A small self-supervised image encoder, trained from scratch.
Model: 48-pixel images, arch vit, patch size [8, 8].
Data: trained on Sentinel-2 satellite tiles (TerraMesh), 145000 training examples.
Rows from block 3, named by matrix and row number. Rows with one number belong to one neuron. Each number is 500 + 50 x the weight over its row's rms, rounded and kept within 0 to 999. All counts start at 0. Numbers have three digits each. After the name is the row's rms in percent of the matrix's.
# fc1: MLP up (model.blocks.3.mlp.fc1.weight, 1024x256), inputs 0-127
# fc2: MLP down (model.blocks.3.mlp.fc2.weight, 256x1024, transposed), outputs 0-127
fc1.313 057:455654503535458583518474409522484393453446593591435573467514439424501564579492615497517486507573469443535509411529557568559515502498476476497394544480530473474475509513515504491503477537591444472427520472431519513475398510523483634509591523426488474499460455529532407505513432436560531488450555484474527439503447486394468500547507476504560498575487430435416471488449491471543546471515
fc2.313 058:500545446555471478471463512472462410496557574607557481504424535491555445611521588489541454562510476477485499501542498511587506497483548454595569465534543367589488512442464425561456513442584452485490602515460574501554507505478482635456473432480554500507451521526514464545561546470524528405437592527465516441469553523467567477564552615553611497485529372427514514450553410498534459502488
fc1.314 200:479526480520452473533553510448370443529492470524534449502539461457470446540504575499524556458615544468506444511470522484553557535493505493457506484503413508370531519482547418533568482412410487440547608441532546569481574498500518508542410509479529441466464507509451531474519586432439493427423510477528516462459492597494576574470569504626523538526494425503505501529454498547457438461431
fc2.314 170:482610433489491614553488480563535472542547505489459494502438392528490523462483433490598582497399499473442522466439521441467516442542430489511542511527555533507441565466541485602472464510457471430589503539485552513575466446590434446499514445549592393465469558525467506590427511490518559421456530516483516508333534485481522409530467465461505495489516525503505551451422593550485453419477
fc1.315 019:534441502510408452368481471446554503416567497557470492478575489505510512563548483508601468452485433458526493552474536534485518412569524479537551488513607449500367533563480484499446478531516438587520555453509570480559557436524418457506544400533501443543512534476521432437469488492419504566461605523493483541458541484500582476447483523453517524574623485514521461455358455502466510501363
fc2.315 022:455504519543478564528498509462497363467531561457561533452481446492480395489512443450586455530533492489478532429498549448579535542435459547475570521567485490503534414503573561472454518449537461416507478452482478468470421531548471478517549577539513529441556447542516504513460464390462460391544514489517422441551463574412534463550506537435474528567446615654440515472530550441489536529577
fc1.316 076:416530470565531517554496506554433436465602511430534463517459517485479508520549549515534435561574572511469544477543456515488499446393508517445427494446444508454400543510536523526414537489422531453495584551497554558551521391489475517516476487554493527441474557393464524520460537469608457499483518517420472482526477541517510537481509518492583577469533555536462370559451439532468459526459
fc2.316 088:415556525570483534594510568403537533548537644496530501498473465544533508476497488482554450415499484493567578535418571482382524511532534529512535543418457538502511518567539481410431539497528532513473589472483497561524392481494479403403539535526594448471494570587415474517518542498474516541524435568441488467468452525492487524481562472556475547442487517564459466534451429620461478529524
fc1.317 175:477524524585461464486530518501468544485622471525516457546497578464429493504521357517486433471512570510471491449511433484364537569490534498584475507484505518457592488422488542527468548543502493443386536480445446389572481485427530458395530490519448505495452491558476460487597519435515455510494520435524531556416482474519474546488502516587487492561673529460463640473459508530545559495556
fc2.317 194:516599488522519445529490419445551490481481570569489547502554589490540567560472431558529432387511553348534465533599535541447518596514502519424490619524520592525593524442463566546490619561460524539463536500572467507392501452496493524629576502583523590472529419489466529478527480457490567502434430431532511516422472531493439461549518508539570405525484487551489588560452542482456541457399
fc1.318 041:476604511481513509497516524365549465511516426502598439472562416527472434580518573517409460485521513534519514507497528571454531462566463460504476503500578519510517531523450493583558486538478509470578483543500568528532462470610449527452447434507536465421498541576503521485498458401585463461506563478530436568362568456498522547439600507478481536517509484518453554467479570594458415484505
fc2.318 046:572523466519492541427493463484536421499463551492485446547495408466507510405484482497570546478453497392412510420482423457512564409520603535472530500457467605436440482525561476505535533433442434543532547497524550471491520518421390508507518537478501528481580461481411490528540427537553539480408554436462509390529511484435498562560497490480438461576516604549410573553552422454445503507568
fc1.319 030:484508529496542463520430512527512425461514518541643509429512507540444543538480562461430463467489475502487414438435467426515452539420529524444449583429474530488478569521432532432500518517515602479481431408522488511470525501596496551506492572455483578546533520517466500455455555550500502491462515504576502423578425383474496591516374480478515546552473585471504424526540604536494532491532
fc2.319 036:479506551519483503540572487467505507480575545457515685390443476531448531530445516428550445394596492440475467525488525478447476564401476513556454575463512503510547510499472573546503554472485529496569520307491559582493517495526537468574459483554548488480597460561490530569428520491520538495441533482469562429459395531538487458526441577440603523560534466492510496499504529508507489501440
fc1.320 067:456425461546432539488502476391487549495525472591520522444557512517476335523514577438522515562543474502553419521524490451647535460483536458503474540539541499517457515457512483474439395491451464462486494477573524523459540511535508531453570556492469493574496571525510466494474497493496433540509620568490483588515497574514592512481503494476468548538572436436520444544532599476531541495563
fc2.320 077:556447581414478452493607518506471612462553488535632451504577509519500460511449591570494471484495494573558474653518401462578473534492473493509458504492495539601574481399454496567520410526428443503500559448593562512488521542461502530427434562534448510541501485524506554501413522538462534513535533536383515463565660449460425463495525486505504458464506479468412455459528475531489329529521
fc1.321 120:440528551510480515465485498372571442560432476554477530505497507440496470493522406382540415556537530471558481563457470542482558597439477470443476516481465471464470483434505542461535522505469437466448454593540507494558523430457358545510513481570560493473582528478427530469453489528540553577518497548506584476416465452573467526418518536510469517578561567488463451542440376553443491542543
fc2.321 108:454538533625429534472598423424516575431457432525493564490555544540569543554491583534487454550559480492561428539440501583563464547525527479523481497527582565635568561485597523469526432494583477468433451536507560452459437436509497435529461436423539454513460539403554490541522517483485468507547430422474475576506480507540590559520426582464532517561530472472483465453562565431523416527529
fc1.322 126:509537503484500545498505497569571529495373490422444493475421463531528550484472530489513639491353508476452565519496493517546509491468574545454431532533526562479441556664552510546548402446566510528460564529539609503465474385490545509575485557437541534477541556473473511508421567514594577466533519512412425509499497395532494455549513441484482454468529556485534502434535496516559536521456
fc2.322 140:463561435555427481500544446552458534436394434427493489478388406416536545497489573564511441547529445549531472495515533548540374508534502426471509596517449517463495554452616509500537500528419528551500507511532497476534545454398463527523463598491487503477502500551477541454453483480524453498431519536541440453520537496471526515545478514478511502607567568443447499525499445506620462480510
fc1.323 101:527483513541592508482540504601456450558469469543519419565438432601520419399560452465479500532442420509465492452545497467427503413601491477490507502392491468469513447630508438501532526425486505528489405546500537469426439426477533560500502494497454543568426479429433555514435573535590483500410491462549547432406404489453485579457506492483440466493562457518558513504484450483494440520470
fc2.323 097:444456495473526486555469502564523509540445469514517505540466544453497520480524477583571474530461569472624550514560560489450416459417565492479414490496520503508558487512539447457432459491527449413545537553502519531486582524456392553431449616455581510511460522501565508527557499604616576431458461522437503539448567533469541516503470502461488578512485505466382536469500600564535563473457
fc1.324 082:499566483483502560469437510489598466472469383438609508516409446446516499520502493483551529590442453456508559477439448520397458528384526533523491515377496469499499556466521579488475540407436485508517604428510443527492395471453508473393510514452624423562527467527437527435504413521500463427575494466581518429516520430409513459464559414505500556460348429550511548492484514455533612464428
fc2.324 081:456522540468451512500565490501466576467541497486575427464497457557542513570512531507485472523473481556565527537489451536504525582546474597533449608478439570439464533575497539434444504523552475556510551583433434526490363479488519488427535495474536492434444502523617446555561434456478529514457504543437498402506459465424561509560519454497445459500508455532450504424477527541499480513437
fc1.325 115:479431463533486442463492485472422487474499543422512486537446465510413524409432527462538591530470514483480556442505532476436469564505480480516491588439451559493515492545508412469520474548394531563372548503509485538490638527490481525534427509513509516486465551491572642516480623513529591532490484483450531582462526442485511520472401524566492505482453492504527482450547529475387464456508
fc2.325 127:588546444492536526639472461383504429498474496485594471472536527481375500566413524579430535613450526538491474496465501539429454596486543457528535543497459541519484475598484437513619509445472547534493447448420543533449600420519505600477508531430550461552555606594535467475490453457395519517486503479562424492486470522422487525513429546559527474530401434485508547433468476504541566508486
fc1.326 174:529535529510503470444449571468508488438451524508517524488562552464485428485401454506477421488419506508501432518500582540525484628509474443465484485453524610447585551392501514556474485527493429398512446503605598483506465485443506486450460564500565499452460454499480602503449493483504459551452465434442501610502514497544480470499412441550463504475448530591500540561503507542441490481412
fc2.326 184:480495505539539428530531512626614483481534572590457505455503524573487433492484440568578471563509547553442497424441500546551400548490467624490497459485501508465511513388471478440465536456522500529484471555487462448483476508534487531465520485605477497461486536450520490482541558562489551643522535590503502411544583560481466445526451585411490524485543455519491509543477424462477505443462
fc1.327 073:439561521589430495444489545460543513564486539500646499472370459489479569556393519471611483460499428517454486491490507551473500501490513552498477509502438429442536554447483473512481477429418526532485460511482526558442432548467456557440502524507489475517592454492474543446515558593497489511549558501500510606442486559458443548410541413493473611494450473494490540492532518491469515513433
fc2.327 066:591544568511485534483498541524533529471506413562492578423393466501428507502516516612578436561493458437494542442421436538527474457550552485471530568545511526477537543468447520529548488536499577527434445510516576478379508500458418474501351477551552472482587425519436451495476445485505514543478549433489454471398474483497450534478473419434476564483510492544448596381542526486435515463486
fc1.328 022:576429479483443479414478432508509487486569540519489521443504547448550471454503534550567380513515452533474447518490528445481470420423532566497632468567496536372401432489637441458370509546582488466520456507504514514479506521498520514457496500456562435446453486478528526471589564500471521538462602609444447492517507439459521503543485627444554485404524541582496434536531424419523415545511
fc2.328 025:415456447542454513427493555497529419537544530435557563508468548514456472503548513443556447572435500557568511384530498479522470575522466545502554518520508488559522504466440595556498512538524537408489416473452502511430459482562458499479472415580524561456552483464555499564422492347529560470509572520480505524560431576457505437509509457472466471553529586596402472547526518548497514573519
fc1.329 094:500502503510427427469483445464493525474461438553428543484504515450493516471468467413504521437652504463493458490497505544564527473461373507501489509492619486431566538458526582529564543496433510463413504496553481412507453532575472420476511501498531503447444497583495445488423464512533572525579549557455484542496478559512577468471452460545436534408481597515530452476487477515552499376510
fc2.329 117:468430474458534450451532444516468484491438481614519427602438466557492610500502493515471467532559479482484484528517542631517527482506483522512491502494473488540517553545434562606605529622433500498534489570592476420554419459558447541511521524488575592480510468467591534513434551438512476513517520489509466473451502533450585482509437566523517504512488529529523554548472488523485394392491
fc1.330 066:503482492450455474415456499453427491476465528496423485497549505546518520521422528479557466457513561439463503456538542555515442547455474567440441522479498436476456440474518493452491553470438539589508492523547518571464426447602447454427528509510580472408552464480435476478471544507523542545445518560630497515426548508488504442399456507556457539568513527508444586480512576474515502497518
fc2.330 069:584440517559481481497435477521483527570492554420541410490420426492437494543567537474470538423460548501421563607530509498417537469514530508491553582476520574520498537521568461453528452498530497586439473518518513480536412486528491534439540505468432469452539424437511569541490536490506576459573484483439482447533483422532473417540579402547486550470478504510473566458529574559488409391543
fc1.331 025:532535463435615527414536524491471397389492487543443441511604459414484484472459496484486595516471617541460494501612528569440439470384501479480502536350499510480511469543538508528551450474423518507432612478446400436496434481477587501586512539515469513537496398461444454540594438539452420488536463550403581542374502533465505492502428549520560526415486525455538488457495417583458577571426
fc2.331 030:541550381555448536423514543520514386560489524493543524567469510561562440543485515439548425458511516449608464468583556466467428562478420427533571516533486492572487481530433510483442544473479419513488487439458494612445408470477529427379509415546592518467648529522502538533512484523503461481461486458517431524431510471530554478572497528538576496539502424616429512422491544465533458514444
fc1.332 058:463535466453613557504537496455500408535543496452533521511519415435524574459479456556417525430585553453494506556501480391444471527487498530530570517511605543525533446537488429552497422494473513509478474508523569468535542487458483513514559512450532524570483512467386516514382449509511485499579531621579638501458460527472490423486453488519516529597595524435420591423476566496499478510591
fc2.332 070:507538513522403519465533486537548526531430502537569497548466393444397522472460442505424555474566533524569402433493497429549510566473562461450533618422430486513491455498494516481439644535515503523534476488397529499458423531471465468438533450513558560524439510503358579541511500433582571556458599487521422443479475403477506510449458520489489486539523582506551522539553539479607526530596
fc1.333 036:548498467481505487557465530326540440497512491522617527459528589441501348518469406488551479551582481478553461481580584453507583481427574518491527480590452468419463493496586535408543535553495548538467459469469487548537398643461464540516557527494537511458465508518496523511479521531475503590457567635551453552431437484507499483466516559522453535514523548503541460539475607510561532499575
fc2.333 043:518535527487461431537534519366475575456542477556551565529422494491554431445481423485527523462457620572593503566559529505460628444507501481460468599509542456501522504557451467479556527531448494471566485488527409516516489652473516596579565473560512499580460533564529558588477510481427543401471429555563487479502466407500415561391459502516510476463437396605494541456387542512482478485583
fc1.334 177:447534506517603495420493541594390461443439557407482463430633464398517535446475474558475569527534511456540526433423519404521584609409481508453509505424436455582459485539550447497490554478485528517439456465456594474543604508483549473504556462520507510425508475447484535539472523462573535492524542490426544516482424555581416511464419513431573590474563587478454450501496481556447489543465
fc2.334 178:484499458511535554457568465493515577496599592512462382522442524432586503500538471543544481506381615463583460547550537498586433504538453401471498560496500503410451538493423496542565472511528555574508531544417481577463568462487490553498549528493504523559418465584534479428524485468486461481572500637470507482512571434547452392548540486517562477462521548562466465476428455478489472485467
fc1.335 037:479500520548502512499513544510493385522553539545493434355494570524451397563541470505545539561576569480533520446480606458545535511486537562541485534499510431474539498605562538529594576481498586584458408517485547552514443462427548546417501439505509522478524509469527520476479614459539515581450526590542478479557502358496547504477398490524486449535532560445471512496514508543488435575474
fc2.335 039:515537562528492543606510576486584470544582513506494470462427503534568502539520472475568399468619593531584465564594524491522599431505445486553476523473523492542540551606547531595581557427507544430534538419511508536514408527480522536401436455555456537595426430494574519588483460407464547440521460540627467444554482481534409536493442483581506491492415479488452527522456538523605523500531
fc1.336 100:515517485481548525552529502526501517492390496519427478535594439501562451490557601420526503455437506517508528494491513385518627371392504476477489558481577563405473362464418458566530580503516464532451450513584424559453509607473511391432506559538551491476491474524497494506457560621519494451489529466520525565512489459450511506492567489427442484516489588521481473502528491484569493480571
fc2.336 113:528450523492450556505549428505504450541560508438510499550484549488500568506500450507520465548497467523565502468433453459533618506542439401452464478497505435574417473491468610451389470535480535456570473518522476455551554542573445521667498511518541452499490547460521479537455549499455588525459481500553456550565480528511530554505392572475574465523590439426465521524571507407500510512421
fc1.337 032:428558524556362501469479456360517504437610503592586452467597410471494462497494486557531553477442514505543491493490491477521465487561539514473538486522508668488457530485517466513493521476524546496566512529536525484538457428545477534461499502474499492507483588600462518467547541413553596376524521537469512473452494454456510569437544556434511479457573542499476481515436552510422424517438
fc2.337 036:451486444577519526437440535510498416536608467519453538552401413498433482393537333425537635509472451434446579380511481508463523561486518447482555541571423517436508499593516529488618500462486505601534456534513537456513532467518430540526529532503519454497521542499415496595502471510534509504454510399496541579500413474433442495546423450558520506484494509543484604559542477485496461528541
fc1.338 077:441369464518503473479517444567508494515420534514425540560607514458508514490567504473513519450508589570517456467518523464458454508453585518563504439521513459454502517492500528516547447474485508438505525609530508546482513519503429539443522472539436557542546437466533572493553454406490469538527572549504522558555462607454477532540494557535433500530416489494552499617554500510494495587593
fc2.338 078:534428388515552535469494464572500457497585606518465423505432457544493517512514533514677549406456557555434500449477536425511508451459508502596433596527573446606508503542535473451634455490559526478545542582488482532523504552582524475460487459505542421496489494580488503535542499438552543480564548430461497543427551472548447586496521531536586558549478531499470464581536562346537590516499
fc1.339 079:538526470496544512544510544522538506437568490535515525495476544523428552562428602496525513441468532493488459443650539622462342500467450478548516563593542487492557550480484537501496483552478459430575538483454529540548431506501467557512501462586426589505575511506549443399425436539565482545523478435566499554475481476432560519496579499508435511475508529499504445520501472562516540511545
fc2.339 081:476463539450488416432539465465445485498495444523351443537612520542434519565613494546511584588477572534494504499516430507517445521494487505444519480442542590565544595499504426530526489476509551468501581485454473476516522429510541520427484395483599559557483551605429570449376489431546511408423496554458410533527439460528567609481462572598411525504580450451544461516459475531502522551495
fc1.340 045:425549450491494443499529500504445434540373518478467487516499532506488516448436445448572461513533541462470430466610567530465533500474473550537549466395508486478472508411493536459533450562470512548489440555461507478549486476510507464465547569605419600496532502480480510480537548521426557538510446447594501488470416560411521529509501383543507519570618449447543461433483510563510539522533
fc2.340 050:416489449531475540457536535519402509489449458480512506542533508551538580524521436509526474530547507450488412419543481482486457467486536486529626388586552440530569517515554532480522537522556515570561445465408476500556539343497471467443506499532472488513430549433502505462500556508417560497470529475582429501562508618452476578530485429541540525548650428438542510519572535477551503491511
fc1.341 046:473507455542449506440481519544569536553343464541488572521518385463415483524522555429395479499455486452564551463520560579469434492512449514460511476498550506468463537484485478500438503542472543457532482523455505464433527489531539501513466556508418584461500510471504534500423538554487546522476448469549522496416533609452649490503536535531513480473415520559511551499551522545426524450516
fc2.341 050:485505478531477498445563478475457507525419514493566479539477480528464455432534488521413493469519497541504507516541576506412399607418478522513555445551531506512484505508537576465490470553451578554601406588407473494553557415542551494541441481475529485408538474495541462492491526459472538471528480489439581491487505569495549587591408509476475560552609523541519495480577489530395518494487
fc1.342 171:478514497435455540549494484506498510523457582382467445512525554469505529422510520508418472473542567500455560475559488589411463568546424485468517404455507572496442484460506522483484562508437616461479386489573507560446473545455477593484530554442452483454437483448428446526426554439491549553525409463428599459531514556459591368497483481469504419490595498500476464456520453623488480465408
fc2.342 164:428528614524454539481495498578489411535411543441358449422500521478498628459450506497493639423524487437503431526536500492405502482491589462526558516511478438519502518511420462517402515511521469419534529583481394534544512542512498502504495485488538504515516539461524469489477536453517458451604536515485529487524584442584461498550430511545482453419538498515509534405537416499547429520455
fc1.343 075:531582551514514516558485529549404527567537507614574514454448528470477488458489497501466530566641525512485493448507525467519466558583536470420562613412473481478492513513487497533380481456477512540448454502479543517488422481506563544509501454521492590518526479611541474465463584491568548601537530448512586571571570521495511479543467524348513534538407484432517544536590521535473497568469
fc2.343 091:513480528507497484436549637538436461460492544505521483436517553519520481496490521484555447504456560530467482489489388422577489512494438481429547486485568458533578533539457450500361437456633538490471524484565507612462585448461530539443422451545416446531456477573511413549536481416556590532474481497525463496488439462489512542514522437413512534537511529596515502447550486412393538555493
fc1.344 110:437515491538507448480484444525412497558418554413559591568542510473539559517550482424597490446527459538540452365544381583477469506541437513487467530434536601448532458560583565373458485498633439473605548525493536476464470494479487520536457491561515477464491517522464609522514603495473545429476514501400495503501434451542448467494584400416460545434497512530433490484455494500498426481497
fc2.344 127:457578455514485397529480482516453518598449470519559480422435477460495501379506428456508469546456475468413458522496597491534493460522566505538542542503568497520557442574441593534508470483483461500495472498492439465542451583541512601468587502517408498417587559474516475549514528509509522456554480446459513546525539540490501507429489525488551512537484548476520464485559538525460528490571
fc1.345 136:535557560450466526535478516569534404509474428392468468404564453464525459512478455555524583487477411455503470525459547512515537438551542537548416452558523522462548451511507447522463500456518442410484592450553472454414416485449546617401434497505493514598557466491390508515501431607594541373556504510408506479438557540503461477526487535554529549498443497472471493553467489524504472530560
fc2.345 135:547546505619497546496530575477612511512492483559439428524573508495499490458454385516588458518456421555527531472493567510514458486502491493482492483453515447640455523541487395395496451526562499522536395545641477521563489523493496556470587539483557481512536485484474514406502463505537544495428395505478583543431566535462462469490471475473474570484540498536487496457454471480474585572489
fc1.346 040:508432486470554502551598385530574558608495511520513567496519468505529446516510468565474499459504408464544567471555534453575470549506519498528423497559440453507502493461494416447558539493415510505496389446517469541467510531515507502506510535550540383527562547456535591503470454400533484482519573432353484495424567499460457503476619540549516529487488527386457532437512484422552521508462
fc2.346 044:460526500543428555506619345443570492503523444512500550492501434537471420477495439548535447569458465515480582476551483523553560457560468444531516503540463504502482477363463422516611527466434579461533443552483401505482511501557470519629534522538583484426409552495559479508512511410510510470469498492402531537473503508429493518521465506483383556583512490464465516493515586408579509466532
fc1.347 117:462433514499528562604461527469583566526450556589544538468518539441489538527525621555475486547573480479461491396463501553496401476544419454537406574517540481536530504473601495611522538516417492535513483544430532506398404480494498535537465501527485542555529509419464495481467406480569538481465471478589472532564510417539547502420668506518445482462546504500469488535533512576491462504494
fc2.347 108:504543550552436471574565490424505483520490618474459581510501488471524516494436471541511505490418564393507525499535545420473461538551504486533540499482451517549539444505493525560523532502453456538551516487579446527521499432560494438464483484551552506493502462463473585542560551490469556442451518561568563507451520539470486574482516616475523493415471435514517555553441416563505544510540
fc1.348 050:540537534566472461488504541429553459517457524481574493479489444493534449488535429445458536503559455517533518437525516460432496528497484485456520484453525438471484459482578472432632531535541500554491395543522577577499488511496549457446496465440527558509497560528562592557447522516518477531454527502608465541454496502470481446483570486497510529452492578545486485553457539434518495541513
fc2.348 052:565493607523490520522584483459505559418507446487470532485363491485509532454469449541506512506484407521574539474572472519392556504505506567589530506480503494538528473539460454478569466501424512491487494490517428546547486577559508509589497597504462577517447516523519502501470505394513510495473511403587533446417471525487424488444451450436501490431436474571436577460471544498457535485526
fc1.349 073:536501498542526512429543461497496535492445466546469416490557485524539520429539492569515601412596563593526555429446441422457509575535484532511394508522449518569442566574460524511444494510493464515611436519511502530477509426461507385474532485516447515386486535532533589526549469455437480563488483572606522481570518489507521462475555522556557502519474543503583566464538421467488383563474
fc2.349 078:527540544538531485541555495475501432461387498594640440488509512551480483513497508593451482555496571545571515485488529497519486477574487476536480479442437480510440556505388490464570455446535481570423431620516442547488394473467548537444535519550595450493468532548507547534579474381519627492501505449507541475435500580529492502494486500489558420497565525464489506596495538531519502460579
fc1.350 019:423466467485539385463537432523369535533503693541506463451485517524464477459526529472510405537508521449429502456481545596441490500399541450499514419426613395371517471510531403448451506530507476512465464477483520466491513504528559492452469485467504505496399471476496570443486505501566509569521515526470416467480438449524467553462426533458513536482544479494514461481507461560544574514470
fc2.350 025:468508436534445616455508584462450448482569503462451592589529489448501420433474582545556477564403502443433548560531531521517493466471447500516544504525525373474480494498524523571449570554494463561509498459500503428532465528450487472478442522478533550484495389460399454433509443389543578414474499540414504294499453554428509458546566479311514500569523498406499464530490605514508513552459
fc1.351 094:558557478477571539431474546463510465513461446569502443528513454507500460417586481413450463493577423587515480580480503454489381426544509518427476600510540482548478520458543495470446476440482510479536487556479467543573468442529539479574438483490524576509568473514490547476493420436547489507554514633484478466467556581505538481481613538513412451451427531487560473496490433498454470488483
fc2.351 113:486462602374599445421595542482447472508460446398482556431580499512522482570509449521434497486520543590415499487532467413455465508501417573422508565481527505504467447590569440514509453453436531483598465515549573534468492383434438451530541464424501509531608505496546456514464491442519440603505554445513480499463607455519527522376525423413557519544481450481576487597501525551565426467441
fc1.352 061:444417522384475571489472541503499508518404460505452524504420488477447515527513431488521405496478473531520542545531541494512485388488507543429393446513442413404420506514565512516453487542570460474518600476488518516394504530506475549534539507569502489477507484471594564456482477546514601523449519498479457532485503506458555541462607546586540490510521475547482546505557509493510502524584
fc2.352 065:436468513532475512531504456492569542452467474582507431522500524428464527440497488538447339553538514470544587551455505481482465515451574409488418443509523496399509554609598609528504442459430560519486452468518394516500521424524451512581586527531479469498410532490473513459564543588535489478526434541480447417549500552465604510527442520476528551545596411496510521493525554548544580464463
fc1.353 021:486519474507459508405489535479536436398486443426562563480526460436574450507481417504588433496462504537454434503539521416497510413480502552511451453469513546457440480576490441460458530496508487579484511526569512534489489558416475483439545484435519479447455522507504482474396467556433491584587484528504464586422492490501452511469459581470536493502471544559511380549413424422473549503527
fc2.353 025:439448420506493515487536571466532450479492486482494555508479586475464523486400483432517427583462453438480527496529560555547450533551357576453600495492440458461457441520490489578463503526455452476518487432488459508493436484536381450370515476508468536576525405522435472395485533462484516418510506491474499457502431531535491475589539415344523488477524553553532470473483495413461527488416
fc1.354 078:561563504514534488440474502429538462585444529450488438419556483434355487511455457405573491547595514500580519537497520558478542556435432496469560566541547464392548507506453475466507607422428493536447530356465474447559535375482544512399473445474504488491524525516404567531467434564476475505539579537494486525436509536503488447507535488523542558514484550470516515482473446520470478476476
fc2.354 078:523463579469459501513502501493491488456524491532534436571521474612414470487538541488550653479430512459477557576522488518500453496555451544496524491435455447421538506569519498558618508537603442352552517540520496491488433511515587382456440443497517486631514500500527495468519525471595427428418592457412533516411518401433444502420523461469447509561490482508499419429561527512514501561435
fc1.355 090:582533493494526557536491561397457425484429496469461481483513532371501485510514448519472453499493484622451528502406461473571491434492523492499556524457483525515431396553618511467433574514501543503488485447428542429533518448461577488536497428496451505574589482555493429393462448580460571405523493479478497481551420384499525533475570527529448494500483533553600502461413430435510527519553
fc2.355 095:561450516541519512468543530542488536430419441444508514406508499465567502522554503557517516429426487467559502558454448496457518530567471483470511464446470411501471500556515467628581429513467503409529564456438548444503424495475478462513474453540555515471524475548404458404538460501404392556575577433536577544499571503543562509478441485589520422426574494501542567531615515475544483531533
fc1.356 212:513361480452542534591508532408574605468452519559505497461546502523422397442587481532531513508603543460523538403483486539482459424491483522415457532489605484477536529547518454478563454471552476585469525478564535387480484531477529509472556465522576498572481519468489564457585483495541479493516453509524517511424470493478441464482528496515471433507508464502412471553506458513503556490476
fc2.356 202:435557497549570418532555500477492584481477429475494611473503562463445453579465584467493352408585555494496426503595553490422460481526415545437532480451471459431431513478520544489508456569453568536519501558559538494353479506596558541445473423552486476548519469458519482497458511507501478485549484534468444512527516512560551499544475484471479499441527453507575461480571430458507525500585
fc1.357 169:404508446462525475446526544523439525547524449431488444496442601559481482478471516476487443445459474478516511566489496536528483546448391505557573475476539467453420565564468530472480536472493523542503484525564479503469450462435592415498427520505498488497513539509496471479480561472404462539524391487642499473411465515418540514445532429494551492495533536615602485535512554486492514462431
fc2.357 181:519484482505567515525464426533514611544462565465599506474436534527503539469573446466594471540562495537492562458514607429353563471539550515447577453524536542423548500542526459460377546477510538476591389482524605577562475484516549563542573489547421480454486495522498535450439480436502522526505452602471527461489403518457454539502563507465531492534466572498537481460511528469648445559455
fc1.358 062:417483522426529509551534504492448511566451463473504587430442440464449508524381489563488528507382412538528443517455452514517550429486516515511470395409480520483441434435463508409554483533507459589559501585505525520526521531501570444458480530593523516486506508441521407494598524520632539546499471541634484498499487486503513528480518549570480561567483497487491486498419544495407450504446
fc2.358 064:453418488554561486504446447492474499457470550396495576506447562491474522491446490518452537494451461533583491401466490537525591477433487446522442395515513457534546399459437498448571465477539487550608409518471576542430483459485587394463510555557515492488480524390554428503473547448511566533471483507523440561516484575518403618408546496586530575536469527516513474528527564456489466541543
fc1.359 017:532484536496435545365451593527463544459481483505527460470459518450566548491494518442511513448492421450468525536554581539511545513483543437611474401497519505593493458475526397494499525472554556405471557518522435449390488519452532451515514419463505518496502542548504524538445453541480514523485556495467428507456514496496479436493441477451581547433395518540554525463533432474398536503419
fc2.359 020:463506481639396503364517495428533464517441516504469517538495460495492494580474456489567456526503614420546630444495469494512450482506368522484549601559587530457515532483573452569412507505483438506491509505480442501413443468524453492505519548503496557529557473511489474488459543492545580418478431478475407410519467571461525517564502570418481491582489521578470442492570487536418579509480
fc1.360 110:562475524491485455598533492516528471499448513381442457553449542546457517498574492485441478505488520520504487410517533420591510456380543517528510464495396516554521523458500535526603484373436568461514442444587415505593538439473558495462442504417519373528494538526538477489480408513445532524477473589554514486513511453487435533489415471520492546490428449554434455462578419500465569498488
fc2.360 116:588432471419496501483481536502595515484558499513528582468445426464487448546463371547470470457446451570497437447532453527446538448506490448534499557571530414503437531521600508426480431549430512523462516639388546487450465519528514509453532610617440492520504478522539428618456501490547494518437524393481558485509522513555442483521538473523468532530495493433460466498519475425556539504411
fc1.361 024:512548486469560496447496463453537534449523498512459512508541443525551503555581624537536485481443471539500434581451558523472489451494485520534583488564545524473394444545465527529353499484461512427465518583524540545486424497488423584465518504439562514457522460479502432530450570478541512472475531497445462586428474398569576528498517480507511524442432527542539474572542356565465558526396
fc2.361 026:506441417553466562456537511461545433461491525522576562574499530450485504443491439441559549523456443441503530425574524514561460522528508600512562516539463533549639508541524485507517545492489527510522450403485483544459445424537408481546497577507373518459562446514558502481512468427519513412464523600473442451536471493400455420503442464458511504545482667511457553546548537479446442569538
fc1.362 074:483524502531559491553492478511459558459392515584510528466474520487417538405511340517453496443529495463458563503497562436635531570452535508484514544492539591539488470490493482469617456366402534503582551457528487459508377575506549499489461485509451443571542507607513445533363518509477467550477481447572416574448469469560476491527537509474471592531462540463518439493459537497506511504513
fc2.362 087:506490471454494471448523465544496453478481498561484546469528525540446510577529441503436414441531534459482476468526542395510437545469504505479511514481472535533464515479493451487596383352436511458549539565460509470452491504591463467468496492492493409477363509543494524538431522491466468531419511497511616549437499496441436450400502536482412544491489483446470510491548505418485457434596
fc1.363 044:400618558461487440419529508537486430527519528476501489472533575421517517400641435569509573509508487460397569478507539508541445561485560527499573494452510558533558597592503564516522551414499497570525530461456528463496563521468503428439473480524491450512565470534461507471562503519461442488530476497410456530449401461471506425510456428504430485484551508489558451492483472578510517489525
fc2.363 049:473494421475488506510544565527488528540616503579500525483502544440485553586527444525446516562629453460537468484476513430522531514592466547550522490483533467503595449572492519504582424564460497458513547516451480442518405522535546459512446463488483525576451505488413483460522484474454493480502515582534476464588501426525637512548421600428462495495430468478454583464575440480463455481583
fc1.364 194:470487512436561512524524638595437417544450466416544433510522468559494482432546560502405505507434415447502426509517499489528497444426525513488565429574549373495538491543505528515539532475529545476527467551423597407448583490523526388413446549513453652539554477398498539486540491479589555481487546535532447562476512509549447459471527503527524527451444479510496525516566462498474497517542
fc2.364 181:456386541560502529538533551483551451420555394496527509456444507485579486497456388537483549545437498494467497495545437492522522586477518511440458589571486432577455573533414452498569518530504535462470524542496480550546517503472610628510548531512510458602437479407521364545527551367525572517418487465493513526522503492523432511531540558536399556484455455499468534519475588487577472495526